config = dict(
    dataset='Sentinel-2 satellite tiles (TerraMesh)',
    beta2=0.99,
    batch_size=512,
)
Rows from block 3, named by matrix and row number. Each number is 500 + 40 x the weight over its row's rms, rounded and kept within 0 to 999. All counts start at 0. Numbers have three digits each. After the name is the row's rms in percent of the matrix's.
# ada: adaLN modulation (shift, scale and gate of each sublayer stacked) (model.blocks.3.ada.weight, 768x128), inputs 64-127
ada.205 185:522532552515473456552532451491592563488514485457442543493505467527524484499476488475430514518508548513524475453478554537523474509529449472543467545529531534490531541489431497508433472637500554
ada.206 139:518552538522465493543517441468565514493465512485509495496496565499522519516450487488486575453544562524488462412508521527539479489482519511559551587493464534477539565474447531429530448558475486
ada.207 212:519550570486465452549555503470623523497484496453466512499574449533534511548463475449491553543498543474518548525521561541497535490524466540566506552564541529551530567436494550487478492516525557
ada.208 205:574476498507467476544543428433605560467500425416484492515524493511538462513496494478456524525442537503486437485511548528533482475517459502558519564493569541498545555550511485462430523550455541
ada.209 185:575552533504431462526452500502471537566500529461463528454491458509514474507427449487513553537520553511460455426510505548496488582434505497477562466579512523462519533524443511444521477522520454
ada.210 163:531518588523528476535546459475582573479533482427472493531498531530545513483413442466463526517462548512540488464463519513539543486548514491600529546522513543541552539471442514560458482533457593
ada.211 188:493496498510426457553437506481469538536488468478445557497488439535490461492489570479466455522453531508459483465502546534541481495446460489493487527555506537461520609485395567484524436559471469
ada.212 182:490478499508435453526488481557567512527462505428426525447486524562538557552518494458450540508505542512482500473474524555534450529491500448515517463500533532515539539463500495477501472555565479
ada.213 132:443508446556575482492455516465420486486509510506434584477475449508573476460561516397542469526478449515532517449371564510554430545517472509470473491482513549476552512500523506525473502444511543
ada.214 156:503450520535450476556453453428470590534459438509467535453480464444539511501495506457487494542476562514490497458462531530552427576490470510512533549507504553475553579497505522436438477551456520
ada.215 198:545514544527451429510474480500531572473502438456456528442489499503517500523449539482488498526480530532494487502489508576520491514482470491405502451576518540457529539530449521437514476527508467
ada.216 196:500478507500481451522570492470524559495461486440466494443503515501529473508432541470441484552489538492531484472488516553538576494520466477560516566535496527500533548446490446464468467554465579
ada.217 186:508540548512497465522559406522594518446508488440480475499522514533533502547510522478449564487480529478528466492485500530552548522546442563538519531531481531522544590484514540472483466473528548
ada.218 132:456476488519470459557451492507387551530460465535418540496459509538518492518484526376447499533478539484474478434439569523490489576468466476496492464453485515481517502473527475459441436492462495
ada.219 173:513502463517451482525464481490436511554487488483480534397437426553533550528473527477480513564486552509503473439468560552509482581429463507481458482534473536435531494460471518478430471493486482
ada.220 225:539478445517455464520426509473407509543474453441427546383457461533505497517476526482501494535499521494425450473493512553554412505470451544438465479508490538470527523471503527418510471498488426
ada.221 185:569563531493447484522465483473541573468492475408406521499511497553535441465494469453482567557477545466524479460514520521463549517503463526526524491502574525512516482527416543490554466526546553
ada.222 155:476527519508460447535530483473555513559470430478463515480519504542537485506495473477485523540455533465536489435471624526515491505503424494533449545553550547456539577510486541507464482519454546
ada.223 166:479533500518488430550495520524407568545433469430483548423461504522536486507429516483468503542470551501522537491489539533506540559488446502440481538561511529503528580518462542429556460513572550
ada.224 192:593569536513470462552555449483594544532516435437471501502546520509543434544514503486444503519473551478525485482474523542531478470535452532559521512528565549503547539432473435510432519539521547
ada.225 148:462527549511491488526413470469487542535478498483480504466504540473501510466480439470461502523479525529480481422506568468512426540505518466555563535568500531370535546560419563457513508553493528
ada.226 171:567484498526417469527490469508517558531455424478401508501449439545507474506425526437473494535459543481542455441482512561489506539512495461502517443488492519416517501522458475421537479546529498
ada.227 180:417547501509419471491488506502485492464518528496431524442408469518518505501425490449512499489479534511484512460462566547534450560466478491410464483595441527423524512509541582487483442511501529
ada.228 173:515477543517444471542482438467469516540491431490479536485421415527512495514447561485493434546444553489450438435476542560520473560468425526477510473526554532445529540497497519459465461523518542
ada.229 191:573500528502457486502460464488493585479544467458441507442472512534520528511426527474516569543451535517491454507507508549483531467489451533457547456589496519457528512480405511477556461522491481
ada.230 109:560547560513437460525452507460507558519437451510476508481446477525477515557420479420507539520478544547513453448525509540467550549447476483504581484573502509442514532507440519440538443567511455
ada.231 159:494537580511466465558535440523577519516483462475488510541562547557557471507493514479406501536472568441544455493503521535511509506520482536520471528498496550517553556418464474568471477591494554
ada.232 194:476537562469421486505510470456570554520513460471396483488522464518518445486480501426475541498471528473569470418525536524466537513493461541559552484526577518521519545521535500519479464512494571
ada.233 209:470554547499453463530521459467537568517516410471473530459527482555539441519448526476451534552513534455563513453493570529500523533499461535554497514538542530493524563469510512554485477553447582
ada.234 187:475473420496427448540563477474518523495464463476413496541505444483489510566531483482516462502472555479509503581486481550544329447590485459502494615453531526531526532507561502479451477491477493
ada.235 196:506450525509433494528436501496453518506461441453443547436433494554528505502432504451488499546500534479472494406463518522522449558472471495463518463549520531480532549511470561423460454529469521
ada.236 178:512524492528439469541485473508436495528485505487442563493476523593530473494446528454461500548448551516511471447479506551487474545477444527442421513506525539445525506454534455451516492467522548
ada.237 172:505512589494467474537531468511568523446511515443453497541542523563554551527488526483404604475485537485506461485488514523528530488513485505525466526539561547563545568515491479491475491561458537
ada.238 148:512499589502410466530467478500515545521516459533497559500442548534503570573453471470480531545430562540487507476500530550502480564435496498539483453565501511498519540474461483489525484514505487
ada.239 157:527561492464503492514461504473422539460481514462479530450558534515469565495444448501523451480488546510505572442531515476507455482419506511456542517559472517461526472503420559463507501508456521
ada.240 191:514542439535441458543489486500464521545411515467455578443413476542537504474452536469508502548477549511488521456466495567514489602475482526470496511557515532487512521532514484463539431449508503
ada.241 181:479555537480456510545486541547471481475457524525497550453446460528502515491464458504534520493482559536477553467543535509501488508409448512404527497592433512483505561505484573426510465485470526
ada.242 186:503522529503456456545495428460556536568438471468476512415476512500509481572417496473451519555487532505486479456511586531558469523506487479587589523563541531484545556453486504467457466494513513
ada.243 170:541490535500453476551528449560554506491499487448467518533501514532552465537457507463388509557466544470479473530502522524566509513531518487543575537478485539554544508440541462468481491562471539
ada.244 168:471505537517504484528531462479561590434496457398460481561558505547562446438494516467482529491481544492591470482500515511519566442502446504570530544490502562542547565488514519529501513504448512
ada.245 160:461513495461368486496438520496416508474469494510429507479497477514450470481473520483528467477467564552481526462544569515465469507407438425462540435590458505444491493554527525485511487538474460
ada.246 159:528481542529425463559418476471453554543496460501459582476432521576524456511488496454551546502497542473463472521477544562509470503465477544481487530545501536491523509497434524462499410535502471
ada.247 161:554581562503489456558556528483631509499539500440493551536580531491548460514500452479474590518515545529474462461491523530548490558529497536573548557532577539477544555521476566493505487502522529
ada.248 134:540530472461450458559546449453519541510450480472484551448504521479506533529491522493528527533472552533544528463531570532513449498456463553547525547529517525479514528521492511487472519533474548
ada.249 179:588521506506479463540570506498590515532516426427484512512518536474552521506486537481414495553508557524521484490492521533551528490532556486556505529495577540502545548473459483481507530570497579
ada.250 141:524541496454382524523462552480528499482486501486470532491492517511426488523488478493500507513564526554456478441598542502437454482350506473532553459562502475447479502536464537444504518521499415
ada.251 259:531533512440423506502462507514481506495497478512443514502515476515433479548447514508559525494518504507509502503566507518402514462478458514462538397538515458458444445502442497449533515533519497
ada.252 137:493528524478416492540444533473446523522462458503456556458462485530515475453489499493552481558453570500458531430529556526503422495405449492480556540567521529464514489490478517502478501552437417
ada.253 142:474479462489396469520438468545430512492513443479413538510400481533462511480497478454492539526514569461509487475511537553462534525464502543424525429529493511491498485524491546481530429538495549
ada.254 206:494525490506397460517461474459484571520469406469449530438446483528528481518475499499490507531460540526498457465493523553496452554440457483462525501540557523450516567507535484471505452527507511
ada.255 189:512532496504507470536574533415614555491497472447463492500532490521551500505492511476477488541486540472466465524467528530582454484563460520521505587521508553520559588486514548450538485451510505
ada.256 059:515533463543469519552520535529560527472514437530482471457545518521474520520378529466508506408485514382470534480469514505464552510489468494585527479506529535448503475442549490521504438511515423
ada.257 074:538502442501528512510529461547482461499424474572496440441506585561529467474388433477476499464534499468521572424499544462517481550562512480511511522521490529476555450494540510489515517498519512
ada.258 053:524552522547507564523545379511487429525465488487532516566535565534459462510422490462508514520505499470489498501512544477539517490522509527549591544501516443455446530449458505541564554534507566
ada.259 075:497436504483504471498460466490454547466537448471531523492423495510505521501461540545500457453534510517455435531465452518443473513465464450416462467531523499544477438545436474513552497528486507
ada.260 052:461512508525515471500522452531500521539525488478509449570462515463529582466504490487537439538548525441556545504430461494496494487543466463469585485499454516483494517463408442496430563513521492
ada.261 087:537527586498496548514440503553442549486542522438502539512502520485497443499506503539529524541476507510486513538509445514489493472460515542439444456493413492544493512481456478534535461555555500
ada.262 061:471463566561494518523485401499451528481405523475486477491468546471485537490454498462490537504437513577458550481478524512442496565504431556542462449484426485562506517510479469545523507534547472
ada.263 058:502544462579516567537487429530516500523506509458480479487511513524539549420436555479558533461446536483484521480453502507477468505511500472535516415526478514435542495534525482494482485429466536
ada.264 041:488458543511559578495471474553511452470462513524541486474460486483527487472538457499479502539459549536454430528421479462553477556471572461433510467524518527496504553461497490483512486502499489
ada.265 080:559561525517510501507520511473483501516502525487501471519525489490527520468525473481496533508512503561537475476497491480496491519532551531530480523480508520481541464514573491433623493504500495
ada.266 082:512557449513507495487524549476535482452500561514506479495524452535512494497464550511526430488557488561493462453523493494486519497537480514562424547462455503484553535419486480514484567521490542
ada.267 067:446419553511495455504487507490488535446485560508507509506438506497524568576435482472506449559472505516510482494506578501484468541490461446503440437513573526502493495558508456519504522544589499
ada.268 071:520517494404470528470546535492579490574572524502456494498554580526428505514497461464501540504518464506504506535571570448529495458539498502517492518495516415489433478526476503507510531564445512
ada.269 089:467516530499468503500478541495513500518510508467512524445485565446490518496509485495459453538460497533398501506488445518505529502486490475519511453565451499535464580485504580488451437475562477
ada.270 068:467523477503465472470539510534516535525524466500463439550477480504584483498523548485526451471490498483543466430509539528498456548533454487501487552460455557487577485537522467537480543498497538
ada.271 064:465538460528449477491463519601480461487540448526528563453505499508523446560431446473517482488477448418442568477510537519476525512461411509500454493458456489447497527445517492514438459601538498
ada.272 058:536489458530493482529450476461525513522491544544475560419444524485502455499475508542503464529479483443454536436507574485448454516471558494448475436559574499513520518506481518507503416432558493
ada.273 061:535579574529541565509462474521461539569450488532557491560471431544466494436552483511549522493503526499507516507476476472413542481502457594481517494564551500472483517430485524467469526411481493
ada.274 093:468451426523472516507421483503370533547494461494527584434431465516515501525490554538500455481511506486445448504507505533469473516441458477399447473481497506436491520494434486461481436462467455
ada.275 063:466421513546541567507501485452467575452447551496487497422446461527483537430513501514479538517437524512485516492555457494595497467524534532515531465491500466557512427528526555489570539543491478
ada.276 058:542555533507512505488511461444527423420486546514448499511532544505488546464464525487463446448504472502554473511498476483480531457539510565440544494509537507524531464462494450465601513606501589
ada.277 070:476499524495466508511514520555491538506583465382497506593516482544496501488489487479554456538502504514520456493460486489465494523468437534541535489494579510495466516501508468493425513429530554
ada.278 067:491492498509464447531432540497524458488459529510571502518469471535465463542502486552493450498462535508480482529543544489496492419364502449503498459483492476504432543449496474465483448504488474
ada.279 069:455487402498504481481487508451455526549466405579532500558464499534518482543516407513481446510464490528488443485501515532525438520504518470436548518514484501414516499494539405457457468473410550
ada.280 104:424534465575528437506481466486426548499464477448573492541438498479595449517543486569443492507461537505506480482487495527529488506502488449498462527470502542513593556547555505525541521443490470
ada.281 040:509573539529538495517509513543436495515469552532426493517526487519534502409514476473472547524513570445519439507415510496414540558560517506503501529450528518517516473477550486489509507458499567
ada.282 095:508612467523525510511523489451521446504591433506498485550549547547498483502489511473532436465486496558534460465509471475482526502521448539564513518393540498456520514423472564469474515430555497
ada.283 056:500544510506493493504471505429499559454586453471496505539450604462478542505547479502485515341568483489463432437550558525455517557476544523564556499471445505467499574524463528504480524507549521
ada.284 091:519426555492508481517474471414472495454483500447481525518486502470480537502405545502448507498439507546417478517505444533537504512477542466458549445507491491587460513540460495523529420486516481
ada.285 100:547513603487486505492485537523550518498471532485486520444460551525475486478464493500491518495471506492430452531498481517534493483476509379471526469545574481542465576480496466393592474476483497
ada.286 049:458478471470479486445555491486471497502561509564490490500559539473494523519541416466473526534447509535579509571502469522555437514493500525496510542480535481520487507508463528527514465548523452
ada.287 059:430440493535529416481459503478503536445470493501536537535447473429583502531504483518488482493431516494517507465452538526542445521440513380517519467470496561486546586492486523471445492479472498
ada.288 116:557494501487554462449528514495507567459528461528509520539531532485537528513549507524509505479552499542502503592535481494584547452575508487465514496548426511482519594480463489471553557492444532
ada.289 069:540471494535507532535508433540472471510562551498526536514539477469522491476450527516501515552483502458484423525482435516477485521521494561470475589436474517467510461508485478494446523444516572
ada.290 089:537509488530482484491533510493601494541488451436367489503528567535549476466488519384458497502488456427515486478433579504505548456568456521545432538485486535492529537497508498480491455529471545
ada.291 074:508568468492466478517501484517480501519463442467481508472496500629521470521539425488509450436444467459558527501476496496479509488482473417511558545483502515492505465471496461495491525493407522
ada.292 081:518497457445448436502540530492492455499548489482397523488559528514429463579496527489512456482496441508552545505597491533428524457481475543508452463509529465496443502499487538500480480464529443
ada.293 060:505541457463439455542489481497558496502459511483508502434504504473465466557498462523484506471523513476538510494480534529454498465413504580482473456542448480489430558465513508518504484509523410
ada.294 095:397501451573516484496450512488427539511463529495506499508441461464586525535579508505491513490489531477511506486448554523500483502470520475521516471488431573517610553485528524512485510445487488
ada.295 054:482468494425534467466534526558527461444520472585513541526495520483480480500465536536462443415547515527454453529519403508629456529498485463524570594511478472495534477516538559498456439511504526
ada.296 075:484442459497507482471548501561557496492438490513468453473500419492524511504493584474547485497469495584541540453512560500544514504537449523564487521545532500500530513433614452492480501485559439
ada.297 074:462554516487483514523535493594510454538450420539506459538513547424516525520515523483534553496451507492543457469483537492520487533525596491543485506506480516483533451491544468504427480492602514
ada.298 087:539375526500475490524459400440459589458530485452519536486488410440492545501567458518502491516508506479479474538491478510484484508474515464453526482563467505528480458528408544489430481563465510
ada.299 062:561484402474501453487499475532505514508499525490515531469459486449541536553550490488463492522502503436382466587511482561487507506520440502482494545427551505528501482475537523511459448513475460
ada.300 083:512517484485492461507474485468576471443516507470489542514421496492472471496494445526471453479455518504454496543495501543565541477474473511470500448527472488548463560526551469541457458490527438
ada.301 059:488484555482550474485540587566556515517484502445504420593562392504463525436452518549517468523496533439521465543484411463550543433526462492573521565512530493460472548500519459484497471541497457
ada.302 046:484542544523559545498473475564501537487501540555577447470435474508533509423437503493492583528470578442522493523422466476560500528530493487417528544496510539472533495479556545507574505507464520
ada.303 075:534478502515506481512471439569468542461561516477499523487467544497477468493595488534537524496532507508449472519492493508514488486465561495476553499510455469544456526479464507531452471499533469
ada.304 075:508537502484494486476565484517584474524476473548483483477526463453503536518592553463492466520505476498505620486482536508503544529537479478565489523470427511497525454508576522554496488445506465
ada.305 060:520562450495479470508504467578577467540401481433497529521473469591462460478571535492520537517497504426487510565500492505545537490491489497525463489521430505484477503522447542500450489414495515
ada.306 071:510472507414463445447538543476523498539493523509349532497547527481468512538499496473505481533463456519499517448584527497459418482531489511498535544518546457496479462527477514524461484521484531
ada.307 062:521478479485521528506483479507426521474511495521594530529533526516576503499511500505515513487539570467506491514330465512453498562492541443541506508483508542523471429504528437483445510489463527
ada.308 080:544461476486501481500518532421488488432519462451508520615494578582483498512539458482486457548530511505503466551484575512519517486496603543513455500425531493553464543625434478500432562470474602
ada.309 076:491535466509504520483536538517558500597415521519487474592484513529519483498512534498507535503464509479521549435497549477524515555533472592577477478453548501474543458502558521547467547532425523
ada.310 125:435511422510491493526483488512393507574422518532502531524440481510514451533492509519445496499418536467488475410492550520555425542494498490558535515423529527476540558499552521516487474446513514
ada.311 090:461575462496524491486510484457458509514445475512524488599509520492521467515556452492546526507550472444505547498487547472503523481526454522504506553440593493493526469488548486482530520454455575
ada.312 058:499530475508491466526519511532448480523416475501461445530550510542518482541461450454525497468462536428478478500436492520502491544532560536545537529456455519467523462414607474554459507453492427
ada.313 049:487464538513467481504482459482509520479448510572489533510472524459543462508530535502469542468425471445534528473550509558460509539506519492532514543453395496536517427563486542582462445518441520
ada.314 063:518596519549541535503509455555473490552515498447449513433452394498486516462545494473560481589511511516485497495459457507431500460527454534484554476551476451502497520504484524532472466393559444
ada.315 065:414497563480510522470487432502495525507481519488529464422471566500513427499422500527496502561487476407552476489499444439531450492528420527445476546469525529431544534501471453483446452555429511
ada.316 059:563507472603474527544477535476452475528470512440398499452534483529557499430511519413543530541528441456548510456437505474360529497537535545512510427515445527541501468485442459449529515444527517
ada.317 068:430492491480476524500486485569441559517427509471454481475469477591496497442465439503535479576477516474502430536467390460473452506487494486447535538503506491493498564525489465554490510477471483
ada.318 082:506497522527513506395554488512588519531500496493397505528520503482540508326524520451467488507506434478545519499553475517547564520558511509539465507479478502520553554532502480541509533514553537
ada.319 051:518479466508488536504465578452518449494423539517501517476457501504484536462465549519566463394487491487443498476451447475449508446482549490484510467536406519574542454523496529514481518423521529
ada.320 066:493515487476498504495507593531485430479555523560479513506531479499520449521456494472529530479561464462545502416527509482444470528497466463537543536495519508487529437547531483508462459478470569
ada.321 051:490492487506535542521521501559460452501486496476466459548535471553474538454545461488538500565535528548552486519486472492493544475535523483497353503505499490515491502444573537456541554433501544
ada.322 095:506578452494509483490529551490498480459456496545466466534551527594529537497440455509493497501461499474572475482490479469436531506539441538531435533479469518491551499465575522526595497480449534
ada.323 066:534638515517520514503519533449557464521459557485475442478516513511476480474494494481492577523555550461478536519492478501473498519526526502472478493513526491534509494560481511481562519513534455
ada.324 070:512496487536464432465462550452507498550489522529362539450484450469455519477493491405479497523446431564469487443573596502482484507501474515477541503511567506464543513517456504484513477509539490
ada.325 068:534499493530498512508476540519465473507590458528477499503520365542481545473469486482509539445541479529562520504489523488435551515496506526495576508564493518504516403502512469545510489454532455
ada.326 053:462420473466435497487493527530496538528508441438471523493491487553495472546533492500446471585499475448446562445552545530588427519443508548572475461492504484448497492459497443505458522549562504
ada.327 086:476548486473496473478549473526540464490514450516490459543522600428529501505507491474532541487580491530488561462506448483494525510539449487516436518458537512518532497548581510464499555471542502
ada.328 044:458461513474471508529514467488484459454586529523505537503477545428486530482568537504489545541471503551514495527502451540468492557475488498473595486480486499560469532477522488489542500400500524
ada.329 057:535493523427487462470498525507504529495560531506444503496506522473454464531515491512505495531487455543493520535616487485432484448532517517392503554486551467496464515530445578510514528511519515
ada.330 047:478403510497512534485489511504586525543510503435514432476518552551504430504488490527490527533504562494505439546526399491493524483505503475470492480536445495415520563432552469469467502490526408
ada.331 086:458472531502514479484527491527512457499472584540496473580538467501496492513457494489505510540495478446542524502511503493488524519523425420579475555465439527469535495459524535564496491537529555
ada.332 075:508497539513493504499487478513534503451503440469460495517432559571481501470537511509489500476444519483457537532490454514531538502495526502477515404519447475587475548469523538480476463502470435
ada.333 081:416539457495509479492514465573481468543547526563502487541572478514526483471391532492605520457580491566572457473477496494463493509525536502538434521525495523470542472449553472491459493493470493
ada.334 075:459435551491501551505438483489463530499517550482528554534454472472516467441516496538451517503427560547428471570453482533517499535473512468443483414464455501528480541439500530483489515461467459
ada.335 076:469444539498488486490442405549451564447476542570540515511381471491477555446449527505497545522511541575476471551483445501524496479444552477421544510534497505505471496475460475476510499523466459
ada.336 087:488539505529483491483541502489553489510463467499501457470549487520514551547502507443502435462439480475505503448502472485471511504530399443517489509523506526482537507546580550500621515534523495
ada.337 050:440542483512465528561481507414507541494563479541474491454474541475475463477459527475555500418481510485504577470471549522404544481503484495548464461523494506411517491552545477468549498508528433
ada.338 069:474494577518525547522453491460451545471530475487543553541477420437486529486534524482520561536496520592457449558432459514475488515457484530430503456483496510547455446449412527541493508537453509
ada.339 041:534509462508508538474498540457426499543505463572472477501527556508455526402469467532491522489519498528491472482551499484492438473525509560519532584506447473515532463448437528485540521346476524
ada.340 061:487570510490461554531501554539504506457538635450478499422460492482488429479428433464529524498482514541515559537505495524456490527452549489447556464519528487450451538516529537488502498412542467
ada.341 051:430537538414514527474503460467501480472579512550584517527505514505408496526504497596488466463502526541497498543596565504540489463447484444458424562465565447458503522499549540511512438507456547
ada.342 056:482481462505514515484486472543410441462599541580488504503531559457516542505485522512525491492551490532534465456523459483502470523510519571457465569445515495477534496539496490552460492560538494
ada.343 070:481516450549498416481496535502464464590436528457448496460485508480506465512480511500510463544469487439506484457430561542518462527498525521509473484452518571477585492486520496564504499489543501
ada.344 066:475456467482501478488526487517488515485519450509500491578432560503529431557499514490475495497468473461460447476533539513505439511542412487480409533453501528451560522508538520585506455406432537
ada.345 086:459535561513513513518459540463446599449539518497489534554505488459488518491451496507483466551443508539493498542464497534520503496466487507452470465497479495510473521462484496501563495553561498
ada.346 079:551469489492543535461493538476506484534502461527554477424521511437448545461475469542499512515518455558521445532517504454551465471499500573461504562514525447508461512486472487486520515529488433
ada.347 047:510478496519540554534498458418422494470514479510490503463505501489497421495491527491502492519510504589570547463514513476517468536525455504459505461544551445524489491450427477568531568512584573
ada.348 046:433558512547476530513446504475372468476504466532464447479500478490429508461560503464485538466453487508560576488537507479497483433510461599506474460562451452504537437468449543465455456473455424
ada.349 065:496504489582551529517468437516351505491490495543513481509524477569541535455487525471533534480521521468509517463469485513417460558528475507518481539504478559507554474485522440478464465453530519
ada.350 093:472514471513512479485510518459461468456511473532494501623505532568523518501507516497531524473518493467532394483507531508464501469520505461492421582455537524508543430443493548507519513540458582
ada.351 072:480475504472496462463489470518549498531459483557542461499437460502507515513502447508454581509473548473470492508522495570530442538493497547496583540539477514498489465440532497527540461550532442
ada.352 089:497583495498499497487528439530514453516487543554487474513530555427508480515471500494495435515520490455544450468508491483480505484531519558557569509516467527456533496481508463435485497469496537
ada.353 073:478490493468434484564466536524529465440478511442473509438500507530414477607470478538512480511479515475466524513551543516460523445428510559452481455514509447544441500485487507442494422527503460
ada.354 059:440422479483466443498490506502441506497533422462457482464425540474498386522474511529511500533465510504413466533553506523561496522510507515444426482531481465494467512472535521486545520534527526
ada.355 059:473504526491492507496515505522462515530483431418483454425542512503497509457565514512495476484520515565526512466462518457535477563509510565540504515504517527520509521414503468424451453436513504
ada.356 051:525538521521534527489548459472438528543521435474511466466578549466496435493554451493479512612545508538511440454511508464556488489565491509461516572463580489488466467503518498530427416496540520
ada.357 096:494538505490475536518511487516560521509474436379533508507439496529496528489538475529485480500499522462399526551493468503569509496481503473523525425560461473487488536436528486516498462505496451
ada.358 066:500527475540533595502497473495487516535409516495546519558497485495533524408533513503505541538551520487481480429471599460520455533520556537558536534534486524468530503493502442457496519487508545
ada.359 093:503522445522511495500493525500467507460394434544489483531547527536519436468485539500529488489520495522558489472500478488477503512509440474528445518481526505462553491450477575533454521454521570
ada.360 081:514455523473503491513477458483536478472526530517511570460440486464458529495505579478445489473428504529478497568480461491559499488464558544407496459530564467521443536549449485487536494516486534
ada.361 101:481497464509511502492511505492489479529488496537494489568549470528516444475426489488514522547537484507550512493504526468476507504523486462508581545483446497462539489427463454584514552430544505
ada.362 070:506514537477486483476570518532509485500506524572448534563561516506503481500463467469470511488532472493512524408514534512451468588528531487589573596521521502492526469502541523535466488551499563
ada.363 061:488489446469494508501538530509514451578515553515506484529513570528485476489506493508492538454480508396545462495483541482523524474544543494521509524488457494498512466414480462470514500484445611
ada.364 066:450520473494456493511508539490543470476464483443487506425481460508489525507553504514456495466488499449453515525492486497508497507472537468473442463493391502469523561490515431508522437472512476
ada.365 094:492497515479492510503482488572526491523493438438535517459432450544492488544499542515514464538502514445424444532497423505528487493466544469510581452554489490508458541515545536497513466431486469
ada.366 054:535535448469478407499539526440506483554492492511413504515571506476436467569483529458545480464508465484549529495609499526477542423494459540491479489493520467458427510501511522513454518496530496
ada.367 069:512544482466459425562479534523586460525494524415521451441539536541475496590480460552480502471532542523487584526518524521443508454459516559495491469506521481504453525479524465452541500520468481
ada.368 063:537526504471531478506510577433478483454553534595489500552530428479523446456464475505523550489504513548568539507455481468451550507523475465534526534476510511512507403504523504457397578517498598
ada.369 059:492511447456420429499535580496550465528549494514390515483542538502428484582475513470504487444486447507533547498590513530480531477463458505502474476510503448493437517518496546499459472520551448
ada.370 080:428428481521461507531476536510506491502570547471491527455505519488464491484452491511440474475417533569440561520502482526502517518483515468493481448484612479517449527564453547549562456530568488
ada.371 078:549491497482473498506471475498538491532515502479520520464469480546478519528557510502511482495558502478462525495493523491526519499476509487474531451594481485515442574533486602485599451514514517
ada.372 065:423482512462510515476439442521466515507505509495507546491429489449521511508534536551505572462512526496477475531469527505494448498462536453447495435512413529493498513500530541525508434457477476
ada.373 069:470494564551555572502440455517477518492455533487610497498442462499584534432500451547476535524465543498454470503392491467569469535503524458479531514479492550527580485484479451494522494520475538
ada.374 071:535457510511509522494498564485471486480578590502530484376468470488469531511510517478474485490502483499484479516542537497485539468477496488389506463430519486534468383544430562461564430563474505
ada.375 075:518425530498463534517473517451534480468544569498492556505469483459448464489459534495514486504409500557466528514479517493468537515463540470416556428562503455543453498495475577530563483448487410
ada.376 090:513513493524527524507499479484407495535504515509510500523510500549528522513509477470521527542544496475528505412473570484483467558591466497529519539463482547491550478439493467482475528476483517
ada.377 104:521463467515511487483535574433507448450578558523495458505522470378529536496516540516478513483586495477524525474506507480493523496535550462537498500445398512527544456490571549471526586530508563
ada.378 105:451473531556546538494463442508471543505459505500586501488429490482608541447514449522479515512500547497452488500414493491588452540499556459493524545483487558502575513480503461486528506514442542
ada.379 132:471477524622546556554465439501537530488451506517625482511427500509573549424481485486481493503477534506470477484411486466556507546476538456505515515476445534483572510480520492497491532513480537
ada.380 055:554535428463440438492537559448521483538510480516394506491564529510451463559499530460520461478513450496542511495590481518448509468474457528507458501514540459480441478516512529489476479514531514
ada.381 046:518539469435439447479543536492515441510526485470436529504580526511428487553483535463496442497514468470465532497569511545457489469483447541526477487513561444524427463516416481523483494476498531
ada.382 053:462509521440483444432500502520512521517555506532503486473504560470493430571540482546510499556457488517458456531560454527562444510506546458450464523496524497518499505556486490548542530553553579
ada.383 071:460557409476489500487551471475526492541473443530514466496532531455540484578415490463465471459556475454484553463538540508505493552543479501514428509481464525468548487568551578585496545519475515
ada.384 086:507480479542521438544586522493503481574521506516487565496473490487544536526512524490483454506493486494502487554451489582576457582604511539526455503436499498437524528444458456557498498473533551
ada.385 058:536526511487463542554453549522482525464485481485496514516513484513508482329437492447464509505498515514465505420580521486473572511348481544500528544551542506558484533541530540466524481509547475
ada.386 039:509522497503511488461537489535564482475536468495431535499526458542509493420514557508488466486508435457419469596481460531495626480571509535556430518410437502537487523462521490529477487454552566
ada.387 053:506507498493505447513611510541565496527521502550494554528532517497529527433506511500467436481497476503442468651473451545535490585583521529540468594444496487514497506469498470556509505481538539
ada.388 073:515465500508362530470375525515483491450497484509427529493479468535487490367503513557467483485444441502462494461549506521541402466407475518524468460467463534469491549494483549493488522497526469
ada.389 034:493521542528560492432525478513518519517536530586460466518470549503511504606513453423502541451489435492479521536396484480481537524627504468535501517456429474435513463431464480524496471507497494
ada.390 039:584503493452472531422432569512492440439523555457475425514559530482487467524449489516521444451536448522399455520530504443457555365510509502510488538487462530530502488512503519500497507555557524
ada.391 074:474503494541435528490360496489470494417459493589502462522404486487500509444496506505531465460476490516494503442457506489477469437450479450481504508494445502509496495519546569481491478514465415
ada.392 055:526487508547468440438507501462510500541550505540452494493528514494513548557524491567485484500491415544457501573394476524562438540656503524511499463480493500420519495446432479523493510501503537
ada.393 099:508493557547546432506571462524553566515491516548526482497534525495524533528491479424414524513520455517450494491384480488479621620541521504572519565515493469531523493479528477516480453545516500
ada.394 042:585516491538494479480413578493409501497531492512571481492594501489481498502451452520513448519546434578437510492478492492455581539414519514464538473598569504482505480568445540499554543495544460
ada.395 093:525504509570515507494414555504401480467515547483520487478573512503495491402468474434479472499548458538413498445472511464485565537386522516520508564537559527522524483517495511510512478518547441
ada.396 035:434463547540537535521487455477540527406529515474514417546506528516505493450510547460473512463482586483547486534491499493531569421472502532558482531455452496589515547466523504553479504476477519
ada.397 182:554492538582561446553533489504521525515526501424525507485570515529583531524483493438469533515531521492446460542418502526566594510570485551505497605543532556547581534458491479484513452504526514
ada.398 041:511478506502554503472573478478493524497576585473508447503547520511500493519596478467458572515541431527517534544465460474479592538587515515538511502511501486571507457480480482559517486455512531
ada.399 099:507491545514422493524445455555600557468463476586509563489485495525520508412499493525433496491476439493348509535477497493536501510506491495548465602499458516526500548477516506486460472522507509
ada.400 065:529484483430550586494404511447487471495483500444514492466539458474499485452498506465547525525532546526446559463582510420455448427452521492447491505585540528523490453553462520426511496541487468